config = dict(
    arch='tc_resnet',
    model='CTC audio transcriber',
    n_mels=64,
    hop_length=160,
    input='log_mel',
    win_length=512,
    depths=[2, 2, 2, 2],
    stem='single',
    residual_init='none',
    lr=0.0022,
    epochs=60.2,
)
Rows from block 3 of a small CTC audio transcriber, named by matrix and row number. Rows with one number belong to one channel. Each number is 128 + 24 x the weight over its row's rms, rounded and kept within 0 to 255. All counts start at 0. Numbers have three digits each.
Before each channel's rows are labels from the 100 clips, of 14976, where the channel reaches its highest value: "responds to" is what is common among them. Only what is clearly more common there than usual is listed. The data: read English sentences (LibriTTS-R).
# convs0: first width-9 conv (model.blocks.3.convs.0.weight, 192x192x9, each kernel summed), inputs 0-95
# convs1: second width-9 conv (model.blocks.3.convs.1.weight, 192x192x9, transposed, each kernel summed), outputs 0-95

responds to: the word "you"
convs0.156:165115136099102158121134114142077142133118123143121099035123147117099120104123105107079148128087152110112074157145123097115149101142130114154169089136154123108148096085151186137139124148105111132107100130099107100142073050146130104153104113143128086136145102127150153143136141133125110083
convs1.156:153157130184152067158125108129100140142093129083147083057078115162105104113145173129115125103130111159123124116168138144128154151145148133124155118126135130119106127139078097133110170155135098081136114120145146149083122088133135144148132136088110140148106143155113122099144099100095161157

responds to: voice: male
convs0.54:138119133095139187106095144133126146123122090125118110109129080110145196122108106066140099153153135135104129191106122100152112112111127134091127153122121148101126151169147147147120167105115116136131071153119142146163094134162097119145089104105110097145128101143105116166096159163076096130
convs1.54:147143079111161102143139166107111096101121155127107125124110106113155104130167110175101081103114162132158150119123120153112139109110126144174116140136090169168125104153126182135120105132110081157104103131153131112134128114120123141075146138126139097105130125105116137117117129140135093141

responds to: voice: female
convs0.48:135135147114145067117132126119137083151123080122057131174096120122127087129134144092180077123139124107110136149137154115103096078156121098124118144086112091120115115157126136126119098164148158100107144112137108142124118067150120128101134146136146129123168150147112132128101097132136115065
convs1.48:136161120145124140137113107155083107098124091129103124116172136098121096135146133093087148138162118142151095175149107106129122136156133120126122087127109116152122097141164142077149138173115159144121053111113122072093136092116163150155165114088105142146100150137115121101145147120112135201

responds to: the word "we"
convs0.46:150139107145149120151087115111045133155104139129132136087120131104096127119135087120097120119152126143102137138146114128110082136140132106115062117130122095140142088123097210100129124137152115181123171136127102145116110059151145132128121116132135128130149107136107174149116104142092132065
convs1.46:135149076179138131131138128116080133153080145066120091105161154134090117150146096101118141104095134138113131105167132145134141145144136125144115137143120179110126115113102104092105153132138123083116099097110164104097132100096121078125138121131102123126136127177151139117098111106134139188

responds to: the word "with"
convs0.162:122151159111131144126142124142204124129065087118147136089105104095167146116131157129106116141072122102116109175118133138123137101128106136125074116042080147120125110140129188144084150142125145145118110111127125128104131093140143087155153158160124138131137152131122125149134146095114141114
convs1.162:091087109138130160167136094126112159102143108148083148086064108140073103145133089188099132118144198149139167136127102116137082157097122150102127079092122134147141160144107097148168142128120121124112117130114125116177117145147156129143141104080122128143103114142165117093112142079098132127

responds to: voice: female
convs0.174:139142154092113092120169147115139119118125131089137162109113155102133108136127141060172103116060100093102117143080155119087110146120095130134134061070088142122089118135105154126155145155063161109114109099149122121181108103165113114122115134125078134113131163109171150133107108116098139116
convs1.174:087085132168066142161130129143154105142117076118143129154150114188144110155096124163100102139165148130119124141129088126113113100117097116118150111123154112116132144147140092136101170084123089139130107126162124133121129124140143145148115086126109099137151109140102141123141104155107135139

responds to: voice: female
convs0.83:154132114146155156166185110135131119126095117141111113073110127103148124181162135096147137157099149128112081138138077106109115156128107111096121069054144133195122128136139101133154133093129134111090118099144167103074106155149147121108135103139124152130125163068166173096108117119118184135
convs1.83:105111124120145121170149141121169120126128095147113144102125106128136100140098138164127047143126096125139139110125140143084121117083126099109109078131086131143113161109128134161143132118144084167117144131131107134108107120139111116132097115117182105154101102154100139131125139137107110161

responds to: voice: female
convs0.23:087131129145102114096162102164164120112123137115062122118169115138116070110125123176172120135139098145125126140101090132128040126128137115111101112116118101121161096105157140127081152114141090131174131067144143102143158132188144170087123138134139128130135146129138125123116106154139125119
convs1.23:174125110160154116127139093132083144138133161104172087149082099135159170110144124114051182126121102134109113133148125130153161110106148146130140156122094122115111153142149129057135105146137112109071142114136124134094117130101155085113168136156148148112126169108140149116146103092093169105

responds to: voice: female
convs0.8:108139076142152114151122125129109156112113069131128105136123145135142093115132139168119149099143098136112159101180111112088136116209129140092137162123140130128161123149142123155152056124098159119138125118124134139101112136118124137145102066140108146140132104113128149102147126109145126126
convs1.8:113136114127108141155145090128133143144154098102148114150103155140058122148145146114144116135132109140096102135099159117183129119127152116106144113107130138131130127118120082119116117094095143065119135122033090145136135099147118123145138122100127123109127123129116137134147125142154143167

responds to: voice: female
convs0.93:121119146119055126124157107119115107104135115140107096121115109152143080144113168134137094143123099151172100103116100087133069137110105129118132097117161102177113105088198142111141147100152132131135158101134115139127111119131101112134130120106109129134091160116120130138120125075143114126
convs1.93:137145120132143191123140132130126117077085139111133150121143134101101156149124101145081123139136169103134145145108063124109140115103100126125142139126108098097129097136123100104136149120122135098129117141121121157112116114072116150141105124117162149103115114151110228105152123170139133137

responds to: the word "be"
convs0.14:124143119149140110145110119111104089123117117108195120177126134146139105099121110148092161121101145139065145122119107122133167152126108124125151142176124141096144112080117112110166095090171141193153164070132099120130137092121108144118122141095142107121137128111120098119113141118119143123
convs1.14:168147141143161099153146124130120067173138106112121118105124096118114133111123165111128077123145087137144145163125140120145100103125134140134158117126113117128095107121106163109116126164141158083094103174133141133116101131112150151114096109119116117113146131126073108134115137141109101180

responds to: voice: male
convs0.60:098114110159122146135118110138113163141135152117094127145102137123171132145142171163151154105118049121099128107148106094145079140131114112133155099088128147139132112125099175116126102111121142144118083123111135145119063140127106109120177144134107134114132106112098090146123126156164128118
convs1.60:191131143152145091130151113110125158146137117167150143157122145137115179161097123113144106149133094144155122134141128129101173164142139132125131130160127113114136093123141041155128114146098132092150111159127107126099114104154144123157089139176091162121116134033130125099128112112140131105

responds to: voice: female
convs0.155:097124126174137103129077072128120117123156178142131115156097143112175076121137076164144079097110116134136133142163131134122129160071146098090157130126134094138124125095096140103142167120140095125126091152090131128161147135142106097130123149091138102112117132114129103129090118129098120133
convs1.155:104107158120094137171130152109156139152127117118143102125119139134053141123160129144144153125114075143132142129093188102111108122133125145139161137132145130123146118087123059150130148139131090056129168142076124116128126130133128130108157092136091117135163136159109137139100107093096086136

responds to: voice: female
convs0.110:135093159104122091102116142132125111125120111139119158117124168082157109097097085147184115116119137137180122089148152115121118172140136121090125107098164116157102123095158148105130129121127091102140128136135118114138135161161142083098134089143100148112107119123145137140125158143119115111
convs1.110:122144109106044131121092134137151140091091156132110131150125204167076106152160168079079120108117117125101114082123136123156135098142103064134116127099107155112144134124130128120143124112137120124124148131145106135152127127164074132137168109116103159165112113171155127110156140144138122144

responds to: the word "to"
convs0.7:136105124134148137139106105122105098150117135151084109103143118157110160100158134230109075144123126102135154117129157120134127118146177155087114120146136120146150139115122125141097134167145175106090140120119102107106156085149108117133138141088153147137146167135112148103141103118140105126
convs1.7:152146094128121106141110135137143140154116138104111109142095125057131091138096115128138135113136116151104102127149143082148127151120098092149140126114123108139141144106141179091127118139128116137121113161139153135148140149139133056124152140161086134136133093070096088138121130156105145158

responds to: voice: female
convs0.121:132135135086095115142114114118111144114092121131091138123118135048147074132115094071161094142137115133120148135138162127118095165104122131114133159109123111157152117165112136123151098118122119097111146102136099131101078103143121099071115143159155180135101127139152117139103123086136126136
convs1.121:146131096087090103120114146114152075098112104120119127141152157170090126134148150106103087119135149120137170110106094131135106155164099138089140084117129099108109096131161046119129120126110129118111109110129164101088136129119131123143100127147117091139126102126151136126135100083115160135

responds to: voice: male
convs0.175:103134117123128114132077134130085126132102089169092139095129145123134146167121182139135145134132095140111094142142121095144124181201143079088083130136101096115110124135132155102134115127142167112121151108147135094181149077073128131126178121195111145125125115138103117154139131136117113104
convs1.175:104138147161125074107138144124071116087088163124086101147137142143150097167108116078088129133104145119115144108186069096189147114132135137121114110113159077134154111139085157152094130127153153147133126135141133103157160122088158123126097119142151084109130090131134125112149161144099130149

responds to: the word "she"
convs0.71:135105124121098139143096126147129134103127114141110128179119098160121112141133152208097125107101117151072105175144143124150156136103153124137145144138093120141129123117108118104131136100112119176096130119109071108096115155115127172151153144099106153121137136112128141065109104134129132149
convs1.71:128146151126163126133086143134103151162100149118111125118155125082151108124089116080087118128054108116143097132143117112156137117107124160108111092086163127109107126134112121103112121140113091116127133109161151133146145137132146076103138135111163088104074170140118133182086157125086160136

responds to: the word "in"
convs0.135:156134120133144149126100120101146103155136112129094166106146113135115123102127109095105150140166155117132119186151104144113085157142117046127128046082141142148131135139123098132114124158140146104095123116114128093049153128109118098140123107132139138132139123121127141115136120164147133124
convs1.135:076106113104111156125142143115125142120093158147054129113153159161121107121115131170127033116109149116143081110121119113113140119127098124116115072075151146154157128110123138108106150092125121136107125147161158122138092090100135124126157083109158120116119102177172175106117091107109124122

responds to: the word "her"
convs0.168:122127130080115126158143124078111114105132095148157139113154163132153091091115064098152117137164080132115107134134147115130147105086109099109134122115135122117112099158157108141144112139126168117127124081082121129142109170157116138128115097106135095138126149099096095149118123096139185139
convs1.168:087117142149131111076176139127120131116119116129129118173144132090096136124125148108109123113141147117116150077107118138085116095131125128143133150135143093119074115095103161091152121098112131179140140117096148147141112085119148151125117091103129176115159143220161123106133170146149089150