Rows from block 3 of a small CTC audio transcriber, named by matrix and row number. Rows with one number belong to one channel. Each number is 128 + 24 x the weight over its row's rms, rounded and kept within 0 to 255. All counts start at 0. Numbers have three digits each.
After each channel's rows are labels from the 100 clips, of 14976, where the channel reaches its highest value: "loudest band" is the band of the loudest frequency at the time of the peak; "responds to" is what is common among them. Only what is clearly more common there than usual is listed. The data: read English sentences (LibriTTS-R). In brackets: how many of the 100.
# convs0: first width-9 conv (model.blocks.3.convs.0.weight, 192x192x9, each kernel summed), inputs 96-191
# convs1: second width-9 conv (model.blocks.3.convs.1.weight, 192x192x9, transposed, each kernel summed), outputs 96-191

convs0.82:113141156150129114161126152137157109122109097148157119145107143108130110123151119123150125122128151161132117115104097149105134130139147120125137131123132130138168106104127117135094158143149160141123138137141143157090154114149117120111113159149118145135133156161104138142151134108146156073
convs1.82:127126149118102108128130108143136114127126149097135193154111108144115158125114112106124124115132168102118125130168144134115133162114136133128126141168126136133145156123126129072110095155111141118100123155095139140124127107103124158128124140099133109112134103109172111113117112132134114127
loudest band: 2000 to 4000 Hz (31)
responds to: voice: male (96)

convs0.11:098161119137088125115131131130139152125128085136131104143144109154108107149086125135160178109129101133106133091080147148129131121128157125098112115142097123122131100070116153133118130108125113135143100111126118089127130084132163138100113121121116103131150128098117121144132096146163161147
convs1.11:092120146096140153174082135117089120124149141123102098148131082141167156121134138128118076111167154118154131170138137127113205110126121113110146142093140121166115113103152163133157111121103184126144120157140162131109150145141145183104116114151120128118132107160101140121089122117158143152
loudest band: 1000 to 2000 Hz (40)
responds to: voice: male (78)

convs0.83:116118148114102103156105133113138133186134115125116167116127130139083130143134117112126149145101122098143114143119146129122165119143167133138122128122164128107086138079131141125121118106126127131123130144119153131131119110098082123105150112096152100131103139113107138115132089128101144124
convs1.83:154141136148116144104148141150178147134105143099130090135112098169141150150127091116136083110129106084139099115141135113169080151134078121140066123133141108163179155120121152138115135105112116109132143126149134116105127158100134121144154137132101125112124106114147101168110172098220131103
loudest band: 4000 to 8000 Hz (40)
responds to: voice: female (93)

convs0.93:117132148170105132091138118128120154119127120113137184167125103132095127141134142082123154125110143119123133178082133091136152134134108144111145110096108138173098095098124148099131139124126141100089123107079144108107165100138128145108130085092106120128113175170144139146149102172133114078
convs1.93:143109092079093098144137154121144124145152145094113078101129075122182081108096125126130095136132057146142158140132146130102157115134144116123132142141132113118164131093128093127139094118115135103101124160142126115152091145116135187134116132132154153111155126120074128125116138136145138107
loudest band: 500 to 1000 Hz (56)
responds to: voice: female (86)

convs0.179:091171117121138098130107119120151070177105131103099106121138141117147121160146109166122098102138117124125100130125109101122096089125180176143131123125089154114167171112150113114145136186123101161154130117114162140116178107109109125118151142111186070154109115096129139103114138090160113118
convs1.179:114106161160138127157098140122130067155137147120129127111131125133130133163108129134092122102135123168105113115134124094091120144126093093122120124134130125123122105133131124137074090126135138136160093144124161104168114101120112126172104113162163201133149174146125178082122099115137145143
loudest band: 1000 to 2000 Hz (26)
responds to: voice: male (76)

convs0.185:164146134139123127123108125137107136118127112095101101200092139086093097138141096106168105106137124121088171101147126124120106161125076107118140125154139180114127144125106118098115121115084107137152141127140082143162138109069095117122097131130117119142140124151149120118123135118124110146
convs1.185:100121141132147142146071151112146115117130111109125132115139131095124158136105133136117136153141180107135094132121127133138147147137107115140103191146124135150120099136166063123081124104109075085101146128127139139093135138138150089122133163151096143094172141116131108106135120122103131101
loudest band: 4000 to 8000 Hz (26)
responds to: voice: female (89)

convs0.168:094134131103072101067150141115126131093124127095121178129127103146111129097121155124134140105135124084101096096097133121127133136103128153135106134100123093144087107123165133128116141102107144145145142109099124124138101108182142172108125106105096149092158087172146150133091118120113162134
convs1.168:121117087179138130101124123127101149144117118124163069132158083121135121145086121136119141157113115125117107121161141162111159148132129152125147117163129103133150085125137086129140121140107104122100145122113145120130119119086127130136077108135104129100152164104122068138100142128102100123
loudest band: 250 to 500 Hz (36)
responds to: the word "her" (36)

convs0.29:136132134136127176157162166150157116124140105136134126095120138148104105145116091147140115132144121093142089159092117142148118140104133135145121178133110108117130130118126166115141103142113140124155134093134116141119134116116133129093131161083145139107118127134154177104152153135120115157
convs1.29:156105111135131064134110114120137149158145101097078127091158118142137143133133116143136129121089126124128120136130130126147121154118158160101152146126079139143156128156157111123086162101118125135116133145140105122119137162121115119131141101168127117131110140143098142193107103113153041129
loudest band: 250 to 500 Hz (54)
responds to: voice: male (79)

convs0.77:130106123125126090093144127101127080123130169108140097083103110197103121111142115105122135109159118123101152139126147146144113117114103114113144109131124110079119134146115089130137098148115144137128109156106125176133142114155107154154141150145100141137138172147163137132156122101121073129
convs1.77:138081099134111126134131106153108160105177115117110123097151138149098164152104113076139129114139121078155161136134108118160132144121116135140163140138102140146136121148133135174082165104121164125120084131097112139130151142044136155137149135139099132172079110135111136170125126125116144138
loudest band: 250 to 500 Hz (62)
responds to: voice: male (81)

convs0.65:124140167138137118136100151144117132135129148144142118140103117130140120127096149136139152150120158138143115106134096075154130146141130129141118032108124095113143108153131129106138124119166136092177103121127121125145123160186173109117122157156124164148119130151147118167125153111145161100
convs1.65:117147136154130153098139118113099151128118119110121140128139155112123113149132114120117110127121123135128134143083133085103133108114100167105062130144127138158143138130120151141147096135137126113117189123127103149120124080057105118155138125085118096083119144155135099100121126136097094087
loudest band: 500 to 1000 Hz (25)
responds to: voice: male (77)

convs0.85:129147116124143106129150123132096071127133098150138090143114102135166087133118118105114130123104108153138116104107183132098121089106113150128146145134115139084121117126127113167092145184168126142121099154143112131174123104113119153121154114120148141166121127096160116101130139082124132097
convs1.85:117121114117114151157096136116090102135154113172068140104152140132153155115167139142107141117098117126140092125145101111160120140110118111120149106116127093089100157109131119118118140119113109109163092124126158147106113114134113179153138139110098130099099114155119072137106120145138139136
loudest band: 4000 to 8000 Hz (63)
responds to: voice: male (81)

convs0.142:136085131129128086113096096154144088092139101098131074137139142130177172148141127131134086124082133156092114162154079132158131108125080109141105112122115149141113103127108110138133117173144160141128112107193121168106144130152163127117127088175133113149100108094103142203154100107142140138
convs1.142:133106146137117160170097155101118073148152157152094108112135114130166125183132075139131120136114099129129163135142140092134157099114154127132132164152129088115121125124136127131114139135112150118192116138134164087126140145120164105175137123142127137100149123127131118136115132150122121117
loudest band: 1000 to 2000 Hz (50)
responds to: voice: male (75)

convs0.80:127117151140136174122124139118117121138126146147120130135111128154114135144134108137135151147140112101124058144122135123139125116143162162138149117151086131109167136133117154122148102117145151125145119089132106180142137141100133135119136140107159124111105122126143152116120151136130160122
convs1.80:139129139140138072131137104152138137132097162140129133107139123147129158145121102131124072126104122129142142136134128131181108156119110113126145150171103124166146133111098124139108125105149105144140139157119114117115131128123093102144128123156155146135113102131115126153126102124125085117
loudest band: 250 to 500 Hz (77)
responds to: voice: male (81)

convs0.121:155136133147159102068116170130172174127109134126158158118151107146137126086144173104168144148124131111103104152127141138112140079093110124144119122152126088153108097083131125099161120111136129128090118119157138133091108134130127115159104124152142118096120119156122156130176103115144164158
convs1.121:146124123125110144175120097137116114110110132127102106156093123161139151175145141158138056136092110112123149109090102133110131113135179146094126111116163102147182133119147124127118134117125128121146183092143104142143147120136118108084113137100099128098160126128093129138121147148159110069
loudest band: 500 to 1000 Hz (30); 1000 to 2000 Hz (26)
responds to: voice: female (85)

convs0.110:112185156125121128145145126140077098120135130125164161159132157103131156121138124148111074128120147171104104139119101109118114121134144151133146060152122120061142133137152110129174106103111122171108163124118105165148148128077134105124098118123185138137105157134156141109099113177116153152
convs1.110:111112138150156127107151094106104139166119110115159141136102111130153123143130137088122079158134122170112137114109154147133131114118112107073128076171136103130129122129112136141192081132115101130133127111126092128105110107132138124115087127153165144114124149134140145112108090106107140133
loudest band: 1000 to 2000 Hz (38)
responds to: voice: female (95)

convs0.36:124126175095120101108135107125100105215095120137138159150091130090118117120106120121176128153123152184117170108135126147160138140135134120159101115132147137100150103124097137108134103151155127121158118128085093112097063155149100098152123140118135168176118090151134104107146116106132067091
convs1.36:095133113142128171138130100126118143150151157126165152116080131143121143119114110149108103117124122101151122138078123142098105095139101106144090152150103112101129152127151108136166132104138098154135128156195119106110118140121108081138136103166140097059128126099108111160152155144101170122
loudest band: 4000 to 8000 Hz (56)
responds to: voice: male (87)

convs0.117:148138094116148131091127159131118133145126144130135149112089137138132145155118128117128169130121121084120061130110139183113144093115122105134161165074140166091133144107064112159142129128137142100130110106116112137132135163128168166156139114115194143131078123135113148123113125115097106102
convs1.117:130096137180127142125097083147153116123160129143155087120103139121155141117107148115133142147091107126136121146148102103185132112126139148118158163156141108145121151165167168130080158119107142113117122115137104111117161134106100144124094159122135133143169120117117176139130152146116123123
loudest band: 500 to 1000 Hz (32)
responds to: voice: male (78)

convs0.152:158096134117122122090194138139128159126119097147120148122090112122128110129131113143138110162109141112148138128147126123102112125137125181120090145124119120123106122172085135104137135128135152101116141118093129069140108172145103131127153128104118105119080123174132128121129101132129112112
convs1.152:110143105115155159144127155128103129178124106065155140109153125180078129120138133122141172115080180110132135123152132129127137130158062118147161165102151121115130104177124112115170123132131104132120162135096165167114111123115116155117117119135093128130130118130108127149108115142124130103
loudest band: 250 to 500 Hz (52)
responds to: voice: male (79); the word "the" (77); the word "for" (26)

convs0.8:071095138099099141158124086098113130121147117133148038149143121144138139079112133108160121117122143150101144095117089124143130126076124136125126129134112115101118122116107165151187119130090159121115140108155120154123051138137118130105133114131135117171105140108108140133107140103104109120
convs1.8:043141145143128087118130147145127128091108119121149089138157146094144110085143132103119096112159092147139119094130095131138088138124112110084109153118130123136139137133156148102093146138154101105112158127116140115138086155086136119089144140108146168103161101151075077105105161113132139150
loudest band: 250 to 500 Hz (51); 500 to 1000 Hz (31)
responds to: voice: female (83)