A small CTC audio transcriber, trained from scratch.
Training: 14700 steps, batches of 64.
Rows from block 2 of a small CTC audio transcriber, named by matrix and row number. Rows with one number belong to one channel. Each number is 200 + 20 x the weight over its row's rms, rounded and kept within 0 to 999. All counts start at 0.
After each channel's rows are labels from the 100 clips, of 14976, where the channel reaches its highest value: "responds to" is what is common among them; "loudest" is the band of the loudest frequency at the time of the peak. Only what is clearly more common there than usual is listed. The data: read English sentences (LibriTTS-R). In brackets: how many of the 100.
# convs0: first width-9 conv (model.blocks.2.convs.0.weight, 192x128x9, each kernel summed), inputs 0-127
# convs1: second width-9 conv (model.blocks.2.convs.1.weight, 192x192x9, transposed, each kernel summed), outputs 0-95

convs0.32,98,196,188,165,197,207,179,208,201,201,220,212,200,206,182,187,207,163,193,179,224,199,248,190,221,207,200,209,201,201,189,229,224,171,213,217,184,196,208,194,164,215,199,178,156,212,191,188,198,201,180,195,194,241,186,187,207,166,198,237,204,202,210,199,200,210,193,215,165,160,213,190,203,181,180,232,187,198,227,218,205,173,174,190,212,187,211,196,187,197,217,210,217,162,206,167,185,179,213,236,180,179,193,174,219,192,210,225,211,203,199,173,198,201,208,209,192,182,191,185,210,188,201,205,228,202,205,195
convs1.32,167,220,208,214,157,205,213,231,192,179,196,217,182,200,190,178,199,214,212,227,217,228,186,165,189,177,180,187,166,227,161,165,200,171,187,190,201,176,210,159,216,173,200,191,204,166,194,220,189,233,211,170,156,211,220,181,228,192,201,196,260,167,214,208,198,181,178,172,190,226,162,201,158,198,207,196,181,211,200,189,227,209,206,198,253,213,187,200,212,193,224,184,193,186,168,209
responds to: voice: male (93)
loudest: 500 to 1000 Hz (37); 250 to 500 Hz (34)

convs0.183,163,194,188,217,204,205,190,190,214,216,179,184,200,235,211,197,186,210,172,199,180,196,185,211,209,205,188,183,190,208,207,189,160,166,188,193,201,204,232,188,209,223,213,198,162,178,192,177,200,213,197,186,178,200,204,216,203,178,164,198,217,156,190,202,216,200,208,190,200,144,207,206,175,190,238,169,194,187,267,203,164,207,171,229,220,188,209,200,180,194,222,179,211,197,206,244,197,187,184,205,170,169,187,174,165,201,178,239,195,179,199,206,200,217,173,215,198,193,220,220,206,202,172,196,227,167,226,220
convs1.183,171,212,253,202,188,211,187,159,210,244,203,222,171,172,202,217,220,213,197,241,231,203,215,187,184,167,204,219,202,193,187,197,215,159,200,203,179,179,204,204,178,228,192,177,226,204,217,199,222,210,204,192,170,157,193,196,204,169,216,200,186,173,186,241,215,195,226,211,197,242,183,185,214,202,195,211,219,212,187,204,221,227,212,187,188,210,200,213,233,172,195,196,161,184,216,212
responds to: voice: male (76)
loudest: 250 to 500 Hz (31)

convs0.135,201,232,186,161,174,197,209,200,196,186,175,195,185,205,222,192,208,194,212,230,202,179,188,194,196,200,208,191,188,203,229,234,212,231,176,204,181,202,186,191,187,231,215,212,215,177,198,199,178,205,196,218,213,182,179,198,236,212,170,181,181,160,224,171,205,167,237,214,164,205,179,214,181,223,227,208,204,212,197,224,225,164,202,225,199,185,258,211,200,216,161,245,221,171,181,219,199,193,194,170,226,191,213,217,180,202,177,179,204,169,190,189,201,209,206,186,204,200,161,210,214,216,168,232,200,177,217,179
convs1.135,194,191,211,208,163,197,201,192,174,212,224,185,179,218,189,231,197,221,197,193,195,175,198,150,198,237,177,223,183,221,202,191,190,197,209,150,204,204,224,178,195,156,187,195,218,205,251,180,181,208,208,196,245,207,199,200,195,189,224,190,190,209,176,190,210,174,179,191,212,196,199,172,183,212,189,167,214,219,243,202,200,207,205,177,226,174,202,210,208,190,209,194,202,191,166,243
responds to: voice: female (92)
loudest: 4000 to 8000 Hz (86)

convs0.145,151,213,212,185,215,217,188,194,192,182,195,236,170,189,181,198,211,193,214,166,187,199,193,188,152,183,157,188,214,233,181,192,218,223,197,183,211,178,160,232,190,193,221,221,187,180,172,192,228,149,223,223,213,199,200,215,199,215,182,223,186,212,152,190,186,192,202,206,172,203,212,211,172,204,231,208,184,180,224,157,235,191,198,199,193,220,178,204,193,173,209,203,217,203,204,223,181,225,220,229,160,198,185,179,211,186,187,195,187,214,203,198,182,190,207,180,209,192,202,185,158,183,189,192,221,201,232,186
convs1.145,187,183,187,182,182,183,217,164,186,207,164,212,191,180,191,207,194,197,215,205,174,190,160,193,206,209,211,188,148,206,211,204,188,196,181,178,216,224,177,209,180,208,175,208,212,207,175,187,186,187,165,155,203,191,213,197,198,171,185,212,199,215,201,230,172,188,186,215,166,179,167,212,202,169,165,183,205,221,205,224,210,184,203,194,191,172,161,189,217,177,176,234,183,172,154,208
responds to: voice: male (91)
loudest: 250 to 500 Hz (30); 500 to 1000 Hz (27)

convs0.20,172,221,187,166,200,231,200,162,198,200,184,189,164,227,211,234,197,160,176,185,222,184,197,188,203,184,230,182,217,205,182,215,215,217,172,216,176,194,164,187,196,228,194,205,147,188,211,215,194,205,184,211,229,210,178,176,204,156,217,205,204,198,235,199,214,165,216,200,221,191,185,173,162,196,210,214,213,207,203,204,228,183,205,188,173,191,185,210,219,164,197,227,210,177,174,193,205,183,224,194,159,182,194,209,211,191,180,184,234,206,190,198,189,207,190,187,185,189,176,184,212,146,180,203,204,171,198,170
convs1.20,213,170,202,226,155,177,172,160,183,207,207,176,187,225,211,205,167,205,215,188,180,213,176,177,193,205,211,178,186,271,184,218,170,192,207,213,143,185,194,200,190,205,199,194,210,210,200,192,202,225,184,168,196,222,198,181,181,189,221,235,188,189,203,215,181,157,176,170,198,190,181,219,197,192,212,245,202,202,196,205,189,194,211,165,203,158,152,219,219,165,185,180,227,181,180,179
responds to: voice: female (82)
loudest: 500 to 1000 Hz (25)

convs0.175,188,215,224,195,255,246,184,196,208,210,199,201,200,229,177,225,187,182,213,227,199,196,201,207,188,168,150,172,189,217,219,181,225,191,200,205,218,207,195,214,186,217,190,207,219,183,211,181,231,172,215,201,196,170,196,162,216,198,204,212,195,214,188,192,196,210,231,218,210,222,205,206,209,233,204,230,184,154,187,175,192,177,184,179,193,232,194,160,197,198,194,186,238,238,196,195,189,185,189,229,209,223,201,179,216,199,214,191,197,196,178,203,216,171,207,180,184,156,243,188,173,215,172,207,208,227,215,174
convs1.175,169,247,185,218,229,200,224,176,212,201,178,208,198,193,216,173,212,205,242,236,191,216,189,204,166,221,217,188,200,192,196,167,199,232,196,178,218,209,195,224,201,190,202,185,189,194,186,227,213,215,192,155,230,208,210,207,207,199,199,238,179,216,230,194,222,208,191,225,199,223,217,176,198,166,200,197,187,208,176,194,193,215,196,239,218,220,194,197,204,204,179,214,155,211,193,228
responds to: voice: male (92)
loudest: 250 to 500 Hz (43)

convs0.182,211,209,192,192,171,201,232,217,221,153,186,172,154,205,194,210,200,199,251,218,207,205,203,184,210,206,193,182,174,206,200,196,206,226,189,214,195,171,202,187,195,220,180,194,220,190,161,194,194,206,192,204,182,222,190,182,263,189,161,193,214,230,207,202,194,194,205,202,195,222,202,199,200,209,223,179,209,198,168,190,216,203,188,199,207,200,188,195,211,178,204,153,227,143,197,188,199,202,208,190,162,170,199,207,217,211,193,180,222,201,189,210,199,192,187,189,196,179,208,179,222,216,131,209,150,231,206,191
convs1.182,197,208,196,176,169,174,171,202,236,206,202,177,175,202,151,218,203,193,214,204,165,192,153,198,225,216,180,181,194,233,227,215,151,177,226,220,166,171,199,169,184,249,205,210,172,181,187,208,198,181,201,187,208,207,184,209,206,181,212,213,178,184,192,201,144,205,210,202,192,141,201,168,197,211,215,208,206,211,197,186,199,149,193,184,198,206,203,228,182,177,197,227,220,202,184,201
responds to: voice: female (95)
loudest: 250 to 500 Hz (43)

convs0.165,190,214,192,234,239,216,182,218,195,158,188,223,174,198,179,207,162,189,246,167,221,227,193,191,192,191,200,187,182,199,205,183,211,205,187,214,222,169,244,187,221,199,182,188,188,187,165,182,233,201,188,194,214,183,191,180,202,213,199,217,201,230,219,215,202,231,179,199,203,223,230,230,176,234,205,168,190,189,207,191,156,225,202,192,225,197,198,199,174,205,209,202,222,221,213,174,226,187,177,216,188,185,182,158,205,172,224,173,198,180,188,197,222,188,188,169,188,175,191,190,185,237,181,202,189,220,222,180
convs1.165,200,229,198,204,229,222,206,197,192,209,162,169,186,198,191,192,211,161,227,217,199,193,226,193,151,170,230,143,208,200,204,171,219,181,230,179,185,207,204,198,203,164,210,212,185,208,191,209,170,188,174,209,161,185,207,218,189,214,210,198,224,186,195,226,196,202,172,189,214,187,199,211,193,184,196,210,191,206,207,219,163,190,189,188,210,181,205,219,206,188,193,215,163,168,195,241
responds to: voice: male (94)
loudest: 250 to 500 Hz (54)

convs0.155,214,217,171,190,201,198,201,192,224,193,184,149,190,175,186,220,183,177,174,220,181,207,204,201,212,197,197,195,186,199,190,174,150,211,189,179,212,184,193,176,214,195,202,164,208,165,192,181,196,215,191,178,181,193,190,183,193,189,173,201,182,158,164,211,209,170,201,197,173,206,180,191,210,173,226,231,226,213,218,181,198,198,168,177,208,183,212,200,218,218,200,128,182,146,169,194,217,199,176,153,204,184,180,203,213,191,201,214,208,206,198,206,189,209,202,202,229,238,196,179,227,211,216,195,178,190,193,227
convs1.155,215,195,181,207,210,225,210,208,169,196,216,221,196,212,209,211,228,206,227,202,227,176,203,216,198,230,194,215,218,208,226,213,174,185,186,201,183,188,236,195,226,236,199,188,239,218,198,198,236,216,200,196,216,195,207,215,197,225,198,144,196,238,195,234,207,197,212,217,225,153,216,209,167,195,194,153,173,157,157,195,213,188,187,201,177,231,199,208,191,222,191,219,201,197,200,193
responds to: voice: female (95)
loudest: 250 to 500 Hz (53)